From a checkpoint of a small autoregressive pixel model: batches of 64, trained on crops of objects in photos (Visual Genome).
Rows from block 5, named by matrix and row number. Rows with one number belong to one neuron. Each number is 50 + 10 x the weight over the matrix's rms, rounded and kept within 0 to 99. All counts start at 0.
# fc1: MLP up (model.blocks.5.mlp.fc1.weight, 960x320), inputs 160-239
# fc2: MLP down (model.blocks.5.mlp.fc2.weight, 320x960, transposed), outputs 160-239
fc1.230:68 69 42 52 44 42 51 47 51 43 55 43 61 55 33 61 60 57 73 45 43 30 45 60 49 46 44 55 45 37 43 41 43 58 37 62 43 61 58 67 61 49 44 38 43 51 49 57 48 48 42 54 61 33 65 61 52 45 49 55 54 58 57 59 34 50 36 50 51 67 43 52 63 63 51 46 63 62 49 51
fc2.230:56 47 63 52 50 47 43 59 52 40 32 65 59 41 56 48 69 41 50 56 41 57 49 73 50 59 33 41 59 40 24 50 41 47 43 51 68 77 45 57 47 47 52 45 51 63 47 48 24 61 61 51 21 55 42 58 44 39 29 50 51 43 46 54 67 55 63 47 43 41 38 43 51 44 33 56 39 53 50 46
fc1.231:61 56 52 58 41 86 52 63 66 53 52 31 62 39 56 43 52 58 55 45 53 53 55 61 56 56 57 50 54 56 46 60 49 56 50 56 45 52 49 57 50 33 48 51 45 61 54 56 25 58 47 50 49 56 52 36 44 47 46 44 61 55 51 36 46 60 35 52 48 58 58 58 54 54 39 41 45 55 27 51
fc2.231:53 58 48 52 33 45 40 38 52 50 50 45 20 47 47 44 50 48 40 37 30 50 70 52 51 41 43 66 46 58 41 31 49 37 52 56 74 77 47 49 40 38 53 46 53 51 38 48 65 44 64 60 63 51 59 21 48 47 41 52 55 65 54 50 45 21 34 38 52 46 57 51 52 61 27 53 53 59 44 60
fc1.232:47 47 58 55 46 39 41 53 56 49 53 47 56 52 51 44 36 66 56 68 48 70 50 39 58 50 62 55 59 41 71 59 57 44 56 55 56 75 47 34 62 36 46 42 35 61 38 44 38 44 45 48 51 45 47 43 49 39 48 59 28 53 66 33 29 36 36 44 25 45 45 64 49 45 59 56 65 56 47 61
fc2.232:64 37 45 64 26 58 52 59 43 44 57 41 70 46 48 47 38 43 48 59 37 53 49 65 49 55 42 53 44 80 45 49 51 59 43 53 52 52 46 46 71 54 45 50 55 72 47 43 50 51 41 53 59 56 59 38 69 57 29 57 47 36 58 47 42 69 43 55 37 46 42 55 59 40 48 57 34 33 55 57
fc1.233:51 61 54 58 60 66 39 51 51 41 49 28 51 43 51 44 65 45 46 55 47 50 52 48 61 47 52 57 35 41 31 58 65 58 49 37 50 31 48 50 53 59 55 34 37 36 47 52 44 67 62 33 63 50 36 68 47 54 45 43 62 35 49 39 58 64 49 59 63 69 51 57 49 58 45 47 47 49 37 43
fc2.233:32 71 37 39 75 50 57 60 49 64 45 51 63 36 43 49 52 42 44 57 62 48 56 54 49 56 62 49 53 49 56 50 54 20 62 61 38 52 52 47 53 52 55 53 47 60 66 61 56 62 44 45 39 54 42 26 28 53 48 45 39 46 53 46 40 47 41 50 55 51 74 56 46 47 45 38 37 64 61 55
fc1.234:58 46 62 31 54 79 56 43 40 36 72 61 50 62 73 58 48 63 60 68 45 57 41 67 68 51 29 49 39 53 39 39 39 58 52 50 53 46 56 57 51 58 46 55 50 57 50 53 41 35 45 42 68 36 52 46 59 65 57 55 53 57 61 55 54 42 60 51 41 49 42 45 79 70 58 67 66 51 62 53
fc2.234:56 33 53 53 35 61 61 46 32 38 44 49 37 50 52 59 34 51 47 65 59 61 49 69 31 62 47 52 55 59 60 33 42 40 50 45 55 54 61 60 50 49 57 60 36 57 52 46 54 64 58 58 36 59 47 52 55 57 47 37 53 48 47 22 82 33 32 56 65 53 47 46 46 53 44 43 59 57 61 52
fc1.235:55 38 70 44 37 63 49 44 56 59 46 41 51 46 46 44 74 40 72 54 41 59 39 47 56 54 37 66 53 52 63 44 58 69 51 56 50 49 58 63 67 42 42 45 54 37 50 48 57 49 44 31 36 35 69 58 51 43 28 60 33 49 61 39 58 55 57 47 28 63 63 47 31 63 40 41 61 32 65 48
fc2.235:63 45 49 53 48 48 59 55 56 45 42 40 35 65 40 62 50 33 57 51 47 64 46 51 45 50 55 52 49 38 33 48 46 44 40 68 48 48 65 61 61 42 46 53 59 61 58 56 41 41 39 42 43 65 49 56 55 37 45 48 46 31 57 41 62 69 30 42 51 42 60 62 53 53 34 44 42 64 43 47
fc1.236:63 59 62 44 60 55 54 50 60 34 64 58 60 56 36 43 57 51 57 65 43 53 37 53 45 58 33 31 53 44 43 45 46 60 35 71 41 47 55 49 51 52 46 43 42 59 51 56 42 39 44 64 47 48 48 55 62 72 56 55 37 43 75 44 61 38 70 32 22 46 53 60 46 49 76 58 66 48 68 44
fc2.236:48 70 44 44 61 45 44 36 38 50 38 46 59 40 36 58 43 61 42 41 74 54 41 54 59 46 46 54 47 48 55 63 52 50 48 53 39 60 44 52 53 48 46 65 45 54 60 50 47 66 48 38 32 41 53 81 43 42 52 61 58 60 42 41 43 59 41 61 55 50 59 35 48 36 27 43 46 34 49 55
fc1.237:51 41 48 48 48 61 49 49 64 58 46 49 51 48 50 42 58 48 47 56 47 43 40 54 57 50 37 52 61 45 43 53 40 47 49 54 48 48 53 50 64 50 45 58 52 48 52 59 44 45 52 58 44 44 49 60 59 55 48 58 53 51 49 50 45 56 48 51 43 47 56 50 52 49 59 57 52 50 53 58
fc2.237:40 51 57 52 51 46 51 48 64 55 61 48 48 41 56 45 54 54 44 40 58 54 65 49 46 43 42 54 57 54 45 59 57 59 50 47 47 52 46 52 49 45 53 35 48 46 59 49 59 55 54 55 41 57 46 47 53 50 49 54 48 49 45 42 52 40 55 44 37 47 42 55 53 49 38 50 55 53 50 55
fc1.238:64 46 42 64 36 66 32 42 43 58 41 64 55 60 56 54 32 50 53 48 81 57 29 53 60 58 48 48 47 48 54 50 62 38 40 44 49 63 65 51 50 52 35 50 60 43 58 56 43 55 47 46 50 47 53 67 64 55 35 40 53 59 53 45 57 15 54 48 41 37 50 55 53 49 49 61 46 67 47 45
fc2.238:73 63 57 37 62 52 39 23 65 46 36 33 27 40 57 24 87 43 56 13 26 44 60 41 42 55 46 54 51 44 40 46 31 55 58 48 81 49 39 74 40 37 71 56 44 75 62 26 54 44 67 55 47 60 55 58 25 58 49 69 80 38 52 31 39 47 43 51 57 58 56 45 56 67 36 44 53 78 45 50
fc1.239:43 57 59 48 47 44 60 40 66 34 63 40 53 65 67 61 49 44 36 62 42 58 58 50 63 51 39 57 11 75 42 52 53 63 50 53 79 61 34 47 58 33 51 54 29 56 45 38 40 24 58 49 50 33 55 55 51 63 39 62 57 72 41 50 33 32 55 45 54 61 25 55 57 34 60 44 50 60 57 54
fc2.239:52 58 58 55 53 44 48 41 57 57 61 57 37 44 34 43 31 47 36 54 36 48 46 39 39 62 61 52 57 37 53 47 45 55 44 36 45 52 53 60 70 55 39 30 64 28 56 42 59 40 53 56 53 55 46 50 51 31 41 40 42 32 42 47 51 36 59 60 39 47 51 49 42 63 41 50 36 59 60 45
fc1.240:60 48 47 46 58 57 56 51 54 43 54 57 40 45 46 33 56 49 52 48 54 47 43 46 53 49 44 49 51 52 42 56 52 52 50 54 50 51 55 43 58 45 48 56 46 53 53 47 46 45 33 59 52 44 42 50 53 45 50 45 52 47 50 42 48 47 48 50 46 53 52 57 49 60 61 56 60 50 48 50
fc2.240:64 48 54 64 57 50 36 46 59 49 57 58 47 32 54 60 44 43 49 40 45 57 48 49 58 49 46 50 56 51 46 51 50 56 47 44 44 50 42 62 52 54 57 45 57 38 67 51 50 50 60 56 52 54 53 55 43 35 45 61 43 62 50 43 52 37 46 45 63 52 50 42 49 41 49 54 48 55 47 55
fc1.241:66 66 48 46 39 50 63 44 64 48 43 52 55 50 62 36 49 47 26 52 45 57 37 50 49 63 61 39 51 53 59 33 53 47 65 41 48 50 50 40 65 30 50 52 39 60 53 46 63 48 51 32 64 41 46 80 49 45 45 53 54 50 47 49 50 52 66 65 51 52 31 54 33 65 58 45 61 49 51 66
fc2.241:59 56 45 56 24 53 53 37 60 55 66 47 59 42 62 43 57 44 57 55 72 32 65 51 49 43 32 45 49 61 59 60 45 68 50 67 78 50 45 50 61 48 57 56 46 60 55 43 52 53 43 50 52 46 50 33 44 55 50 56 55 51 56 55 44 62 34 56 56 60 83 56 51 47 28 61 53 59 42 53
fc1.242:40 50 56 57 49 47 53 61 50 42 58 47 56 65 53 47 51 50 59 48 57 47 51 52 41 62 61 45 53 59 51 56 58 53 47 44 43 53 50 49 52 49 55 34 47 61 44 53 48 49 52 41 56 45 49 48 55 51 57 45 52 41 53 51 57 42 49 44 42 49 58 47 44 44 54 45 47 48 39 50
fc2.242:45 47 57 52 49 46 54 35 54 65 68 52 54 37 55 58 49 45 48 43 47 53 66 46 59 39 34 53 48 45 54 48 45 50 47 46 27 46 47 62 64 65 47 42 48 19 57 58 73 41 63 45 54 48 51 49 44 47 49 59 57 62 58 53 44 49 55 57 56 54 42 47 51 57 38 44 51 64 53 44
fc1.243:56 59 59 57 36 43 60 41 58 49 40 28 40 62 57 36 70 70 45 50 51 87 52 61 43 79 56 32 58 78 44 44 36 67 36 61 74 65 45 51 65 26 47 42 40 61 54 50 53 21 52 42 54 55 61 49 50 58 57 48 51 34 61 40 32 61 41 44 62 28 52 38 62 52 37 43 50 39 39 52
fc2.243:50 39 33 29 54 55 45 50 24 39 58 36 47 73 57 43 64 68 63 54 42 33 38 56 52 51 24 52 47 41 51 18 53 78 48 43 54 32 60 22 38 61 48 65 67 61 58 44 50 56 62 56 44 43 38 56 71 64 46 24 67 60 39 65 37 63 79 53 29 49 31 68 50 44 68 28 61 55 53 52
fc1.244:47 53 45 35 62 37 38 47 61 51 59 33 54 53 54 49 59 32 48 46 57 38 61 58 47 47 44 58 56 43 55 48 62 32 55 48 60 68 43 52 55 48 49 08 59 45 46 50 45 54 43 48 43 34 45 41 49 49 47 57 40 50 34 51 42 62 61 49 62 56 37 60 41 56 64 55 54 65 57 53
fc2.244:50 61 44 50 40 47 64 65 49 58 52 55 45 61 32 63 38 53 48 49 49 53 41 55 52 58 66 51 53 43 57 57 51 45 49 58 33 48 64 54 44 42 53 51 41 41 40 56 50 45 46 48 49 57 47 61 45 50 55 44 44 50 49 55 54 48 42 47 28 49 50 56 50 24 44 52 52 37 47 49
fc1.245:64 61 45 53 50 66 56 50 42 70 57 36 53 52 53 44 56 52 52 55 44 48 47 69 61 52 42 51 54 49 59 57 42 51 57 61 51 48 58 55 53 49 54 43 56 70 46 43 61 50 22 44 58 33 64 68 44 48 56 51 50 41 60 59 47 52 49 71 51 68 38 52 50 45 34 41 59 58 36 40
fc2.245:39 76 58 39 50 54 40 40 53 44 52 45 52 52 39 64 46 63 42 60 34 52 24 63 41 27 50 48 57 58 45 47 46 54 53 56 51 29 63 42 49 67 39 53 61 70 49 65 48 60 43 45 59 52 51 49 38 43 50 45 47 39 63 65 52 66 54 34 56 49 69 58 52 82 55 46 44 18 38 48
fc1.246:51 55 30 62 44 38 36 48 65 46 53 39 35 55 35 55 26 43 51 55 64 51 63 40 38 47 55 53 56 44 36 43 48 41 51 63 50 54 47 42 56 51 37 56 55 61 59 48 42 35 25 39 37 66 39 66 60 57 53 40 58 39 47 59 48 55 63 68 40 54 47 65 61 62 47 62 41 61 47 50
fc2.246:32 34 58 59 46 55 69 51 32 51 54 59 68 41 44 71 52 70 55 47 58 49 63 60 36 82 51 56 59 43 59 51 62 39 57 29 44 57 50 48 49 51 53 29 60 39 41 55 37 41 68 46 37 50 62 58 44 32 45 58 32 56 45 56 47 52 47 50 42 46 63 59 40 29 59 52 48 50 48 62
fc1.247:57 57 55 61 42 50 62 39 50 50 44 51 33 40 54 55 57 44 42 54 64 54 60 49 52 59 58 50 53 50 34 46 51 43 60 36 61 69 58 59 64 41 47 46 32 50 54 57 55 37 52 70 42 34 33 55 56 45 33 35 61 39 56 55 62 44 43 51 48 45 54 58 46 56 45 47 68 47 53 74
fc2.247:35 42 40 58 42 54 44 44 66 57 55 56 68 70 57 31 41 63 56 30 64 45 51 34 57 63 49 50 58 57 56 59 50 64 50 49 59 45 42 59 55 53 39 54 40 20 56 47 50 64 43 42 60 53 44 48 45 52 44 53 41 54 45 50 59 61 47 46 47 46 65 35 54 43 37 55 45 50 55 55
fc1.248:56 47 34 46 52 55 47 58 57 61 55 29 32 44 73 49 63 57 38 62 42 41 67 93 41 47 45 61 33 51 40 43 75 69 39 43 55 47 37 52 53 49 47 48 59 63 56 43 37 46 40 45 40 44 69 54 75 32 38 61 44 62 54 63 57 53 32 34 34 56 69 40 48 31 52 43 35 32 42 47
fc2.248:56 48 39 35 77 54 32 39 45 46 40 54 52 28 52 47 45 55 42 60 77 32 50 67 39 54 51 56 44 59 66 23 59 55 60 54 42 57 50 78 55 45 51 54 38 27 35 53 60 66 45 51 63 56 53 17 71 47 21 64 52 64 46 44 64 41 38 48 35 52 49 36 49 54 55 34 47 29 63 58
fc1.249:48 44 59 54 34 63 43 49 40 52 40 47 56 37 66 34 34 59 70 41 43 46 55 53 41 61 43 42 52 35 43 46 49 53 45 47 36 46 43 53 44 46 36 41 33 45 46 59 51 60 31 41 74 57 34 54 56 58 28 46 62 42 48 35 62 61 34 76 33 69 53 57 39 56 42 74 49 54 53 44
fc2.249:48 48 36 52 66 55 66 46 57 47 50 25 43 56 51 44 72 69 56 49 45 49 31 52 42 47 57 39 48 26 40 36 33 52 41 51 50 47 47 44 45 44 63 43 50 43 60 62 56 54 45 57 52 43 50 76 47 54 83 39 68 43 48 58 49 31 76 31 61 51 70 27 49 55 52 09 50 43 54 49
fc1.250:56 33 51 53 45 53 61 65 46 58 46 50 27 29 48 47 51 66 58 59 52 71 53 42 47 37 36 35 37 78 70 52 48 40 31 46 69 51 50 29 37 53 43 61 64 46 50 57 42 22 54 43 45 63 54 64 64 34 61 41 43 38 65 44 24 44 43 47 34 53 45 60 55 49 36 55 53 26 14 51
fc2.250:48 47 42 31 60 47 38 51 41 48 52 54 52 42 24 58 56 46 44 45 57 51 47 68 34 33 32 53 50 40 50 62 51 54 53 62 47 67 68 37 42 58 45 36 61 58 49 58 46 54 51 56 48 55 49 51 56 25 61 74 56 63 49 48 43 38 63 47 63 45 61 46 49 52 56 32 60 51 36 48
fc1.251:20 61 41 51 43 44 41 63 47 39 35 34 46 55 41 41 51 39 64 47 38 61 62 47 49 59 55 63 54 73 45 37 37 69 52 57 71 45 51 46 60 29 43 53 51 67 32 49 50 59 27 43 54 47 35 46 56 59 38 30 66 36 57 52 39 42 39 51 53 37 52 67 46 59 64 55 40 35 41 64
fc2.251:43 50 26 52 49 58 61 38 55 54 22 33 56 52 61 42 53 41 43 69 39 50 50 49 35 55 45 43 55 43 62 35 38 31 52 39 34 53 41 33 42 44 58 52 54 44 31 40 56 33 46 45 40 59 56 46 37 80 48 58 53 47 55 41 45 49 62 59 51 55 65 33 54 68 28 47 34 45 52 51
fc1.252:53 54 43 40 65 42 70 69 42 39 64 60 53 52 39 50 36 43 64 61 74 37 48 49 68 57 45 54 51 49 40 27 63 62 46 59 61 40 57 47 45 31 47 68 45 51 48 53 59 44 44 66 47 52 36 75 73 51 41 51 49 31 45 70 67 52 63 67 49 40 42 45 54 50 59 33 51 50 53 97
fc2.252:56 36 41 28 55 44 69 52 40 44 64 56 41 63 52 39 43 57 55 62 37 41 51 52 47 42 71 48 52 41 47 40 54 51 53 55 51 35 52 39 46 31 48 53 59 42 44 46 52 39 62 50 33 54 53 41 55 66 57 40 64 50 51 59 47 55 48 56 56 53 49 54 52 43 44 31 49 34 47 53
fc1.253:37 47 53 51 46 43 50 71 52 47 51 46 48 51 55 61 47 57 60 85 44 50 55 63 53 35 51 69 44 72 45 44 47 63 33 63 60 56 52 60 54 52 34 60 46 50 42 49 49 46 46 58 46 53 66 64 70 50 45 48 47 64 45 37 61 48 33 46 64 58 47 36 70 35 67 52 58 41 39 50
fc2.253:39 59 40 51 27 49 28 36 78 58 50 33 51 38 56 40 33 44 46 64 46 33 51 54 56 34 44 51 54 74 43 51 39 51 48 53 79 48 48 74 66 41 56 69 36 39 70 46 47 49 29 60 52 42 49 40 49 54 37 42 71 60 46 33 57 46 19 54 44 39 54 37 46 60 47 71 61 55 45 54
fc1.254:53 48 57 58 45 62 55 36 40 56 50 42 63 57 50 51 37 58 48 63 66 44 38 74 43 51 52 31 28 47 32 62 42 64 52 57 51 66 51 49 54 66 38 48 55 56 53 65 43 65 45 76 39 66 65 53 74 39 52 69 51 54 45 58 51 50 36 61 42 67 45 48 30 48 57 67 31 60 61 52
fc2.254:49 28 55 25 69 55 42 55 47 50 51 31 62 57 41 69 63 42 56 53 53 44 46 55 46 55 27 49 48 50 38 49 47 58 52 54 26 55 54 47 45 46 52 51 54 58 54 54 50 69 59 50 41 52 52 39 57 81 46 61 55 56 45 49 50 48 64 37 61 46 52 34 52 49 47 48 50 58 46 39
fc1.255:47 51 59 41 50 47 64 66 62 53 48 37 48 63 43 50 51 44 45 54 44 64 56 52 52 55 46 36 35 58 51 55 57 54 52 51 48 55 52 55 62 48 35 37 59 50 32 49 47 49 45 46 56 60 56 54 52 39 42 42 44 36 43 56 51 53 35 52 44 51 45 43 54 56 60 43 48 47 37 48
fc2.255:50 58 53 46 52 54 40 42 61 53 34 49 57 56 50 47 49 66 52 51 48 48 49 37 21 55 48 50 46 41 56 57 51 46 50 48 54 56 44 48 60 57 46 55 52 54 49 51 37 58 54 54 51 51 47 56 45 58 51 55 54 49 55 53 50 49 68 42 57 48 48 62 53 58 48 44 56 49 58 50
fc1.256:46 39 45 55 46 33 46 50 61 52 71 44 40 48 55 35 60 33 50 60 42 59 72 55 46 45 40 53 44 51 45 57 60 38 47 40 64 77 42 48 57 54 54 55 51 55 24 43 55 38 53 52 63 32 49 33 45 38 45 41 52 34 51 42 58 61 37 44 76 55 48 42 42 39 60 53 59 56 73 52
fc2.256:56 49 46 46 53 46 46 65 44 39 39 36 63 42 45 69 52 55 43 48 66 85 32 49 65 44 56 53 55 62 58 63 48 56 53 70 31 35 71 53 58 48 50 57 41 64 50 61 33 50 26 53 42 58 55 68 66 40 58 66 42 52 50 74 34 54 57 59 42 52 42 70 47 56 55 35 47 27 57 55
fc1.257:38 55 43 27 52 38 50 63 61 42 40 43 59 58 76 43 63 49 46 57 51 67 72 57 56 41 37 48 55 44 55 41 78 53 41 26 50 49 59 52 64 57 52 49 42 56 51 44 47 36 57 52 41 39 61 56 44 50 53 44 48 61 42 59 57 63 41 53 43 51 36 49 46 52 50 59 66 36 46 46
fc2.257:60 54 37 80 63 55 65 51 54 44 41 39 70 46 58 44 55 38 48 30 49 62 63 39 64 53 47 56 49 42 61 55 64 54 49 48 45 50 65 35 53 48 50 60 50 55 43 40 71 46 63 53 57 49 51 55 37 66 70 58 45 45 37 59 32 65 44 40 70 45 76 52 49 47 38 41 46 26 39 48
fc1.258:59 68 47 54 43 66 46 35 60 30 42 48 47 55 64 55 29 46 47 54 67 56 57 42 44 58 42 43 44 50 39 54 53 54 40 35 49 60 48 61 57 60 36 33 50 53 51 52 57 40 55 42 52 56 55 44 55 57 44 55 57 52 48 52 43 46 50 50 29 51 56 35 52 34 45 52 51 71 45 40
fc2.258:57 48 51 51 44 46 46 44 49 48 24 49 37 52 43 60 40 52 63 42 56 36 57 42 59 47 65 52 47 67 50 33 57 37 57 59 40 44 23 56 33 33 51 60 36 45 48 55 32 61 32 50 42 57 43 44 44 71 66 58 67 50 52 45 53 47 44 42 71 51 68 35 50 54 53 66 50 56 52 54
fc1.259:45 45 76 48 48 46 66 46 49 60 43 61 42 47 61 60 56 50 50 61 34 45 45 53 56 57 56 48 40 45 45 52 54 66 46 47 50 41 40 64 51 46 48 45 51 48 25 64 40 36 46 59 43 53 47 66 48 67 59 49 44 59 63 73 45 54 56 43 40 37 40 51 32 60 43 54 42 42 08 71
fc2.259:55 60 40 67 50 64 49 50 50 51 35 28 40 51 47 47 50 57 70 29 64 42 48 66 44 51 39 48 54 48 45 50 62 41 52 71 67 52 64 51 41 48 50 45 53 63 46 38 51 51 45 55 49 56 59 44 57 42 50 56 60 69 43 42 30 55 32 61 38 45 67 54 41 47 41 51 49 50 34 39
fc1.260:33 73 38 44 66 52 40 61 49 52 55 28 42 33 61 64 42 36 27 57 64 54 60 70 37 64 46 43 48 35 36 38 43 54 62 58 50 33 43 57 46 50 39 43 46 54 42 53 46 42 39 57 54 47 54 66 63 47 43 54 49 28 62 56 72 48 50 60 38 43 50 55 53 58 43 42 44 55 37 54
fc2.260:42 61 64 46 52 52 45 57 48 42 63 63 63 56 38 70 38 66 38 65 62 41 60 43 38 55 50 52 45 39 50 48 46 65 42 50 80 62 48 64 57 39 37 51 60 60 31 58 47 53 53 52 64 56 46 32 66 31 51 50 69 62 34 52 56 52 47 59 62 58 42 49 54 54 41 36 58 58 58 54
fc1.261:39 43 54 36 56 57 56 59 57 48 51 51 40 62 52 44 61 44 57 53 39 50 41 47 48 50 56 55 43 50 53 46 55 57 52 38 62 56 39 38 57 37 48 64 46 68 55 49 33 42 52 35 48 51 58 62 67 57 53 34 42 47 53 53 50 66 55 47 62 59 62 48 58 58 58 46 42 49 50 49
fc2.261:67 47 50 51 43 46 46 51 46 46 32 68 53 40 53 37 53 20 45 21 40 75 41 49 55 51 39 56 46 46 61 71 49 24 45 44 11 28 48 58 42 72 57 57 47 45 52 48 40 44 51 62 33 66 53 53 47 34 70 71 43 40 53 44 41 75 39 60 42 49 45 49 52 49 38 58 51 63 52 43
fc1.262:48 62 44 47 70 56 61 52 46 34 58 66 58 51 45 55 44 42 53 59 61 66 61 55 46 61 44 47 46 39 60 36 47 45 41 46 45 57 63 44 54 56 50 48 49 45 20 67 40 56 55 47 69 46 45 58 53 40 43 56 58 42 60 63 42 42 43 57 51 62 24 46 57 66 51 28 55 42 29 44
fc2.262:31 56 49 26 69 58 62 39 47 40 60 53 50 46 62 36 53 63 45 51 56 45 31 42 36 52 54 49 50 18 48 34 48 73 54 56 45 72 58 48 67 37 62 46 40 53 58 60 61 62 65 55 44 43 52 66 59 39 58 59 63 45 49 59 50 47 51 49 45 55 51 42 54 48 56 56 40 61 51 49
fc1.263:37 45 48 54 67 47 51 61 39 48 46 40 53 34 48 45 56 56 41 53 53 43 52 46 51 51 38 37 45 36 26 64 42 52 51 66 55 47 50 48 44 49 55 43 60 58 63 46 42 29 44 52 59 55 52 41 46 43 57 48 53 58 51 37 53 53 50 55 52 56 44 39 52 58 51 62 46 50 41 52
fc2.263:45 31 48 51 59 55 61 62 45 46 50 55 54 66 46 63 50 47 45 56 50 63 53 51 56 55 54 51 52 54 55 61 45 48 44 37 38 45 51 55 47 53 54 50 54 41 33 41 51 46 40 51 47 48 55 40 53 54 47 55 41 56 48 59 52 54 54 52 28 52 49 63 47 46 53 55 55 52 47 57
fc1.264:43 49 63 36 62 56 50 51 49 61 59 47 55 54 50 43 57 56 48 62 52 45 63 59 47 59 41 68 52 53 41 36 44 57 49 35 71 61 45 55 52 50 59 27 50 47 43 48 59 57 60 54 63 33 43 46 54 59 46 55 69 48 52 51 45 34 64 51 37 51 56 51 40 46 70 44 48 74 49 77
fc2.264:54 47 53 50 50 44 61 41 47 56 36 53 38 59 40 45 42 78 48 46 38 53 68 72 43 46 66 53 49 57 38 68 51 43 56 72 59 54 53 54 47 47 53 47 42 53 50 39 48 45 55 55 43 55 54 48 47 44 37 57 56 47 54 39 35 50 43 57 55 49 32 60 57 46 53 69 55 59 46 50
fc1.265:21 76 57 43 42 47 51 84 55 55 69 39 54 50 67 45 55 42 49 47 43 36 48 56 28 34 49 40 40 41 60 44 65 57 54 37 59 71 42 46 62 56 49 59 46 49 31 65 24 47 47 46 43 43 47 80 62 44 38 44 35 43 62 56 49 62 64 71 39 65 57 42 62 48 44 36 32 44 41 42
fc2.265:50 58 55 48 58 55 50 50 53 68 48 48 63 34 47 46 67 28 59 42 59 54 41 63 63 66 37 46 52 43 64 61 48 30 57 50 55 32 37 57 50 57 43 50 36 57 50 73 23 59 46 53 49 44 42 60 50 53 51 62 45 57 43 45 60 53 58 33 39 48 56 49 54 47 40 41 52 46 61 50
fc1.266:59 53 40 62 37 26 46 49 65 51 65 36 49 59 54 34 60 38 72 63 44 56 66 51 21 51 39 61 66 52 50 47 54 64 47 33 58 82 46 39 68 30 48 67 54 54 27 49 56 42 51 43 61 42 52 56 47 67 25 52 49 40 38 47 50 55 25 39 52 78 48 43 36 45 59 51 50 25 54 60
fc2.266:41 39 85 51 44 50 60 44 45 34 36 65 33 46 56 57 64 58 46 44 55 36 55 53 50 43 51 50 47 41 65 74 52 60 58 61 53 62 46 47 53 61 40 57 59 34 62 72 55 48 10 55 36 51 50 62 66 27 55 45 43 54 58 60 34 19 38 61 46 39 07 31 43 56 52 47 40 37 76 52
fc1.267:50 54 44 55 47 45 54 53 66 65 51 36 47 47 50 41 54 48 51 56 59 44 40 60 55 47 33 58 40 60 33 53 36 55 39 53 58 51 49 50 69 50 44 51 36 54 54 51 45 46 42 50 44 24 58 47 64 45 44 45 48 51 47 46 50 36 46 53 49 49 52 58 56 66 52 60 54 54 41 59
fc2.267:56 63 62 60 52 51 39 41 65 62 71 44 43 46 51 68 47 66 53 52 59 55 71 51 41 46 45 54 54 47 41 57 51 55 55 48 51 46 58 49 45 58 51 32 45 62 63 47 67 51 54 47 51 50 48 41 53 60 51 61 52 48 46 39 57 28 42 41 53 51 34 56 52 51 46 56 49 53 53 53
fc1.268:49 36 54 35 56 51 53 46 56 52 38 61 45 44 48 38 57 55 41 55 54 67 56 39 42 41 41 59 51 48 47 50 41 48 60 39 59 53 39 46 61 42 42 54 47 58 49 53 50 44 56 63 57 49 49 46 57 63 48 59 54 48 56 50 56 46 58 35 53 49 43 50 51 61 53 57 60 54 60 63
fc2.268:60 51 73 46 57 45 66 47 39 46 54 47 38 58 50 55 52 45 44 51 35 54 58 50 38 66 65 46 48 38 58 35 46 51 57 32 35 40 60 46 55 57 54 30 57 36 42 46 54 50 54 48 57 50 52 56 40 46 41 52 43 44 52 47 58 39 59 64 59 49 53 45 50 56 44 36 47 49 51 46
fc1.269:59 50 56 31 49 57 62 59 44 58 69 44 57 64 61 41 55 53 60 55 53 58 41 64 46 43 41 39 49 55 55 44 52 52 53 46 52 52 36 45 49 59 42 44 40 56 28 61 41 44 49 37 50 36 55 56 62 63 45 49 55 49 45 58 60 55 53 39 49 56 57 57 38 44 51 58 53 49 68 53
fc2.269:31 53 51 67 55 63 58 41 44 43 49 49 39 49 53 49 54 55 53 44 46 40 55 45 30 58 50 44 52 45 50 41 52 58 46 37 55 59 44 36 44 55 44 43 49 65 48 42 45 47 62 47 54 42 47 59 49 46 51 45 50 44 48 37 52 57 65 44 49 40 37 50 53 54 58 34 41 62 59 56
fc1.270:55 62 58 51 27 49 57 58 58 58 44 46 56 55 35 63 53 42 53 55 42 67 54 31 47 55 50 44 55 51 47 35 57 45 55 55 56 38 47 70 68 43 53 47 50 61 51 57 49 44 41 49 44 45 19 67 36 41 40 37 53 52 46 37 59 41 55 64 61 58 42 62 53 44 60 71 57 31 46 60
fc2.270:35 41 42 50 64 49 42 72 44 46 54 54 46 68 67 38 48 56 47 52 64 54 51 75 53 58 44 52 55 68 48 69 62 74 41 51 67 61 42 30 60 64 50 50 56 55 49 32 69 41 50 57 38 42 51 66 44 51 64 66 37 48 53 53 47 74 41 61 33 54 66 37 51 49 57 31 60 52 62 44
fc1.271:68 49 37 66 44 67 53 39 47 59 49 47 51 65 45 53 42 56 59 49 61 47 51 54 48 53 43 51 56 48 48 36 65 38 52 56 53 51 57 72 53 47 48 49 62 45 59 49 45 52 69 43 50 52 50 62 53 46 28 61 44 61 42 49 61 34 43 59 34 52 44 37 55 46 42 48 48 58 48 47
fc2.271:38 55 52 29 60 46 53 49 56 52 48 58 37 20 76 35 78 29 41 32 38 41 55 44 52 44 46 52 47 55 44 59 44 54 59 39 58 56 45 55 53 28 53 54 26 74 49 63 43 65 55 48 52 48 51 57 45 52 54 36 60 48 42 38 50 55 53 43 69 62 63 45 46 51 33 58 47 48 47 44
fc1.272:46 45 48 44 54 66 52 50 48 58 54 54 50 49 45 42 58 44 54 47 51 46 39 59 52 56 39 42 50 54 55 55 43 47 50 57 59 45 48 48 52 48 41 63 45 52 55 61 39 50 46 48 39 46 54 55 60 51 57 59 54 50 46 54 47 57 42 51 39 46 48 59 52 51 64 50 48 50 49 51
fc2.272:71 46 40 60 48 51 35 42 56 45 36 49 29 40 58 47 50 36 50 43 59 73 53 50 54 36 44 54 51 59 50 61 54 43 54 50 30 41 52 57 55 53 56 48 52 50 61 43 57 49 48 50 45 61 48 46 59 32 49 50 39 49 55 42 37 46 37 54 53 49 59 51 54 48 43 58 57 55 54 51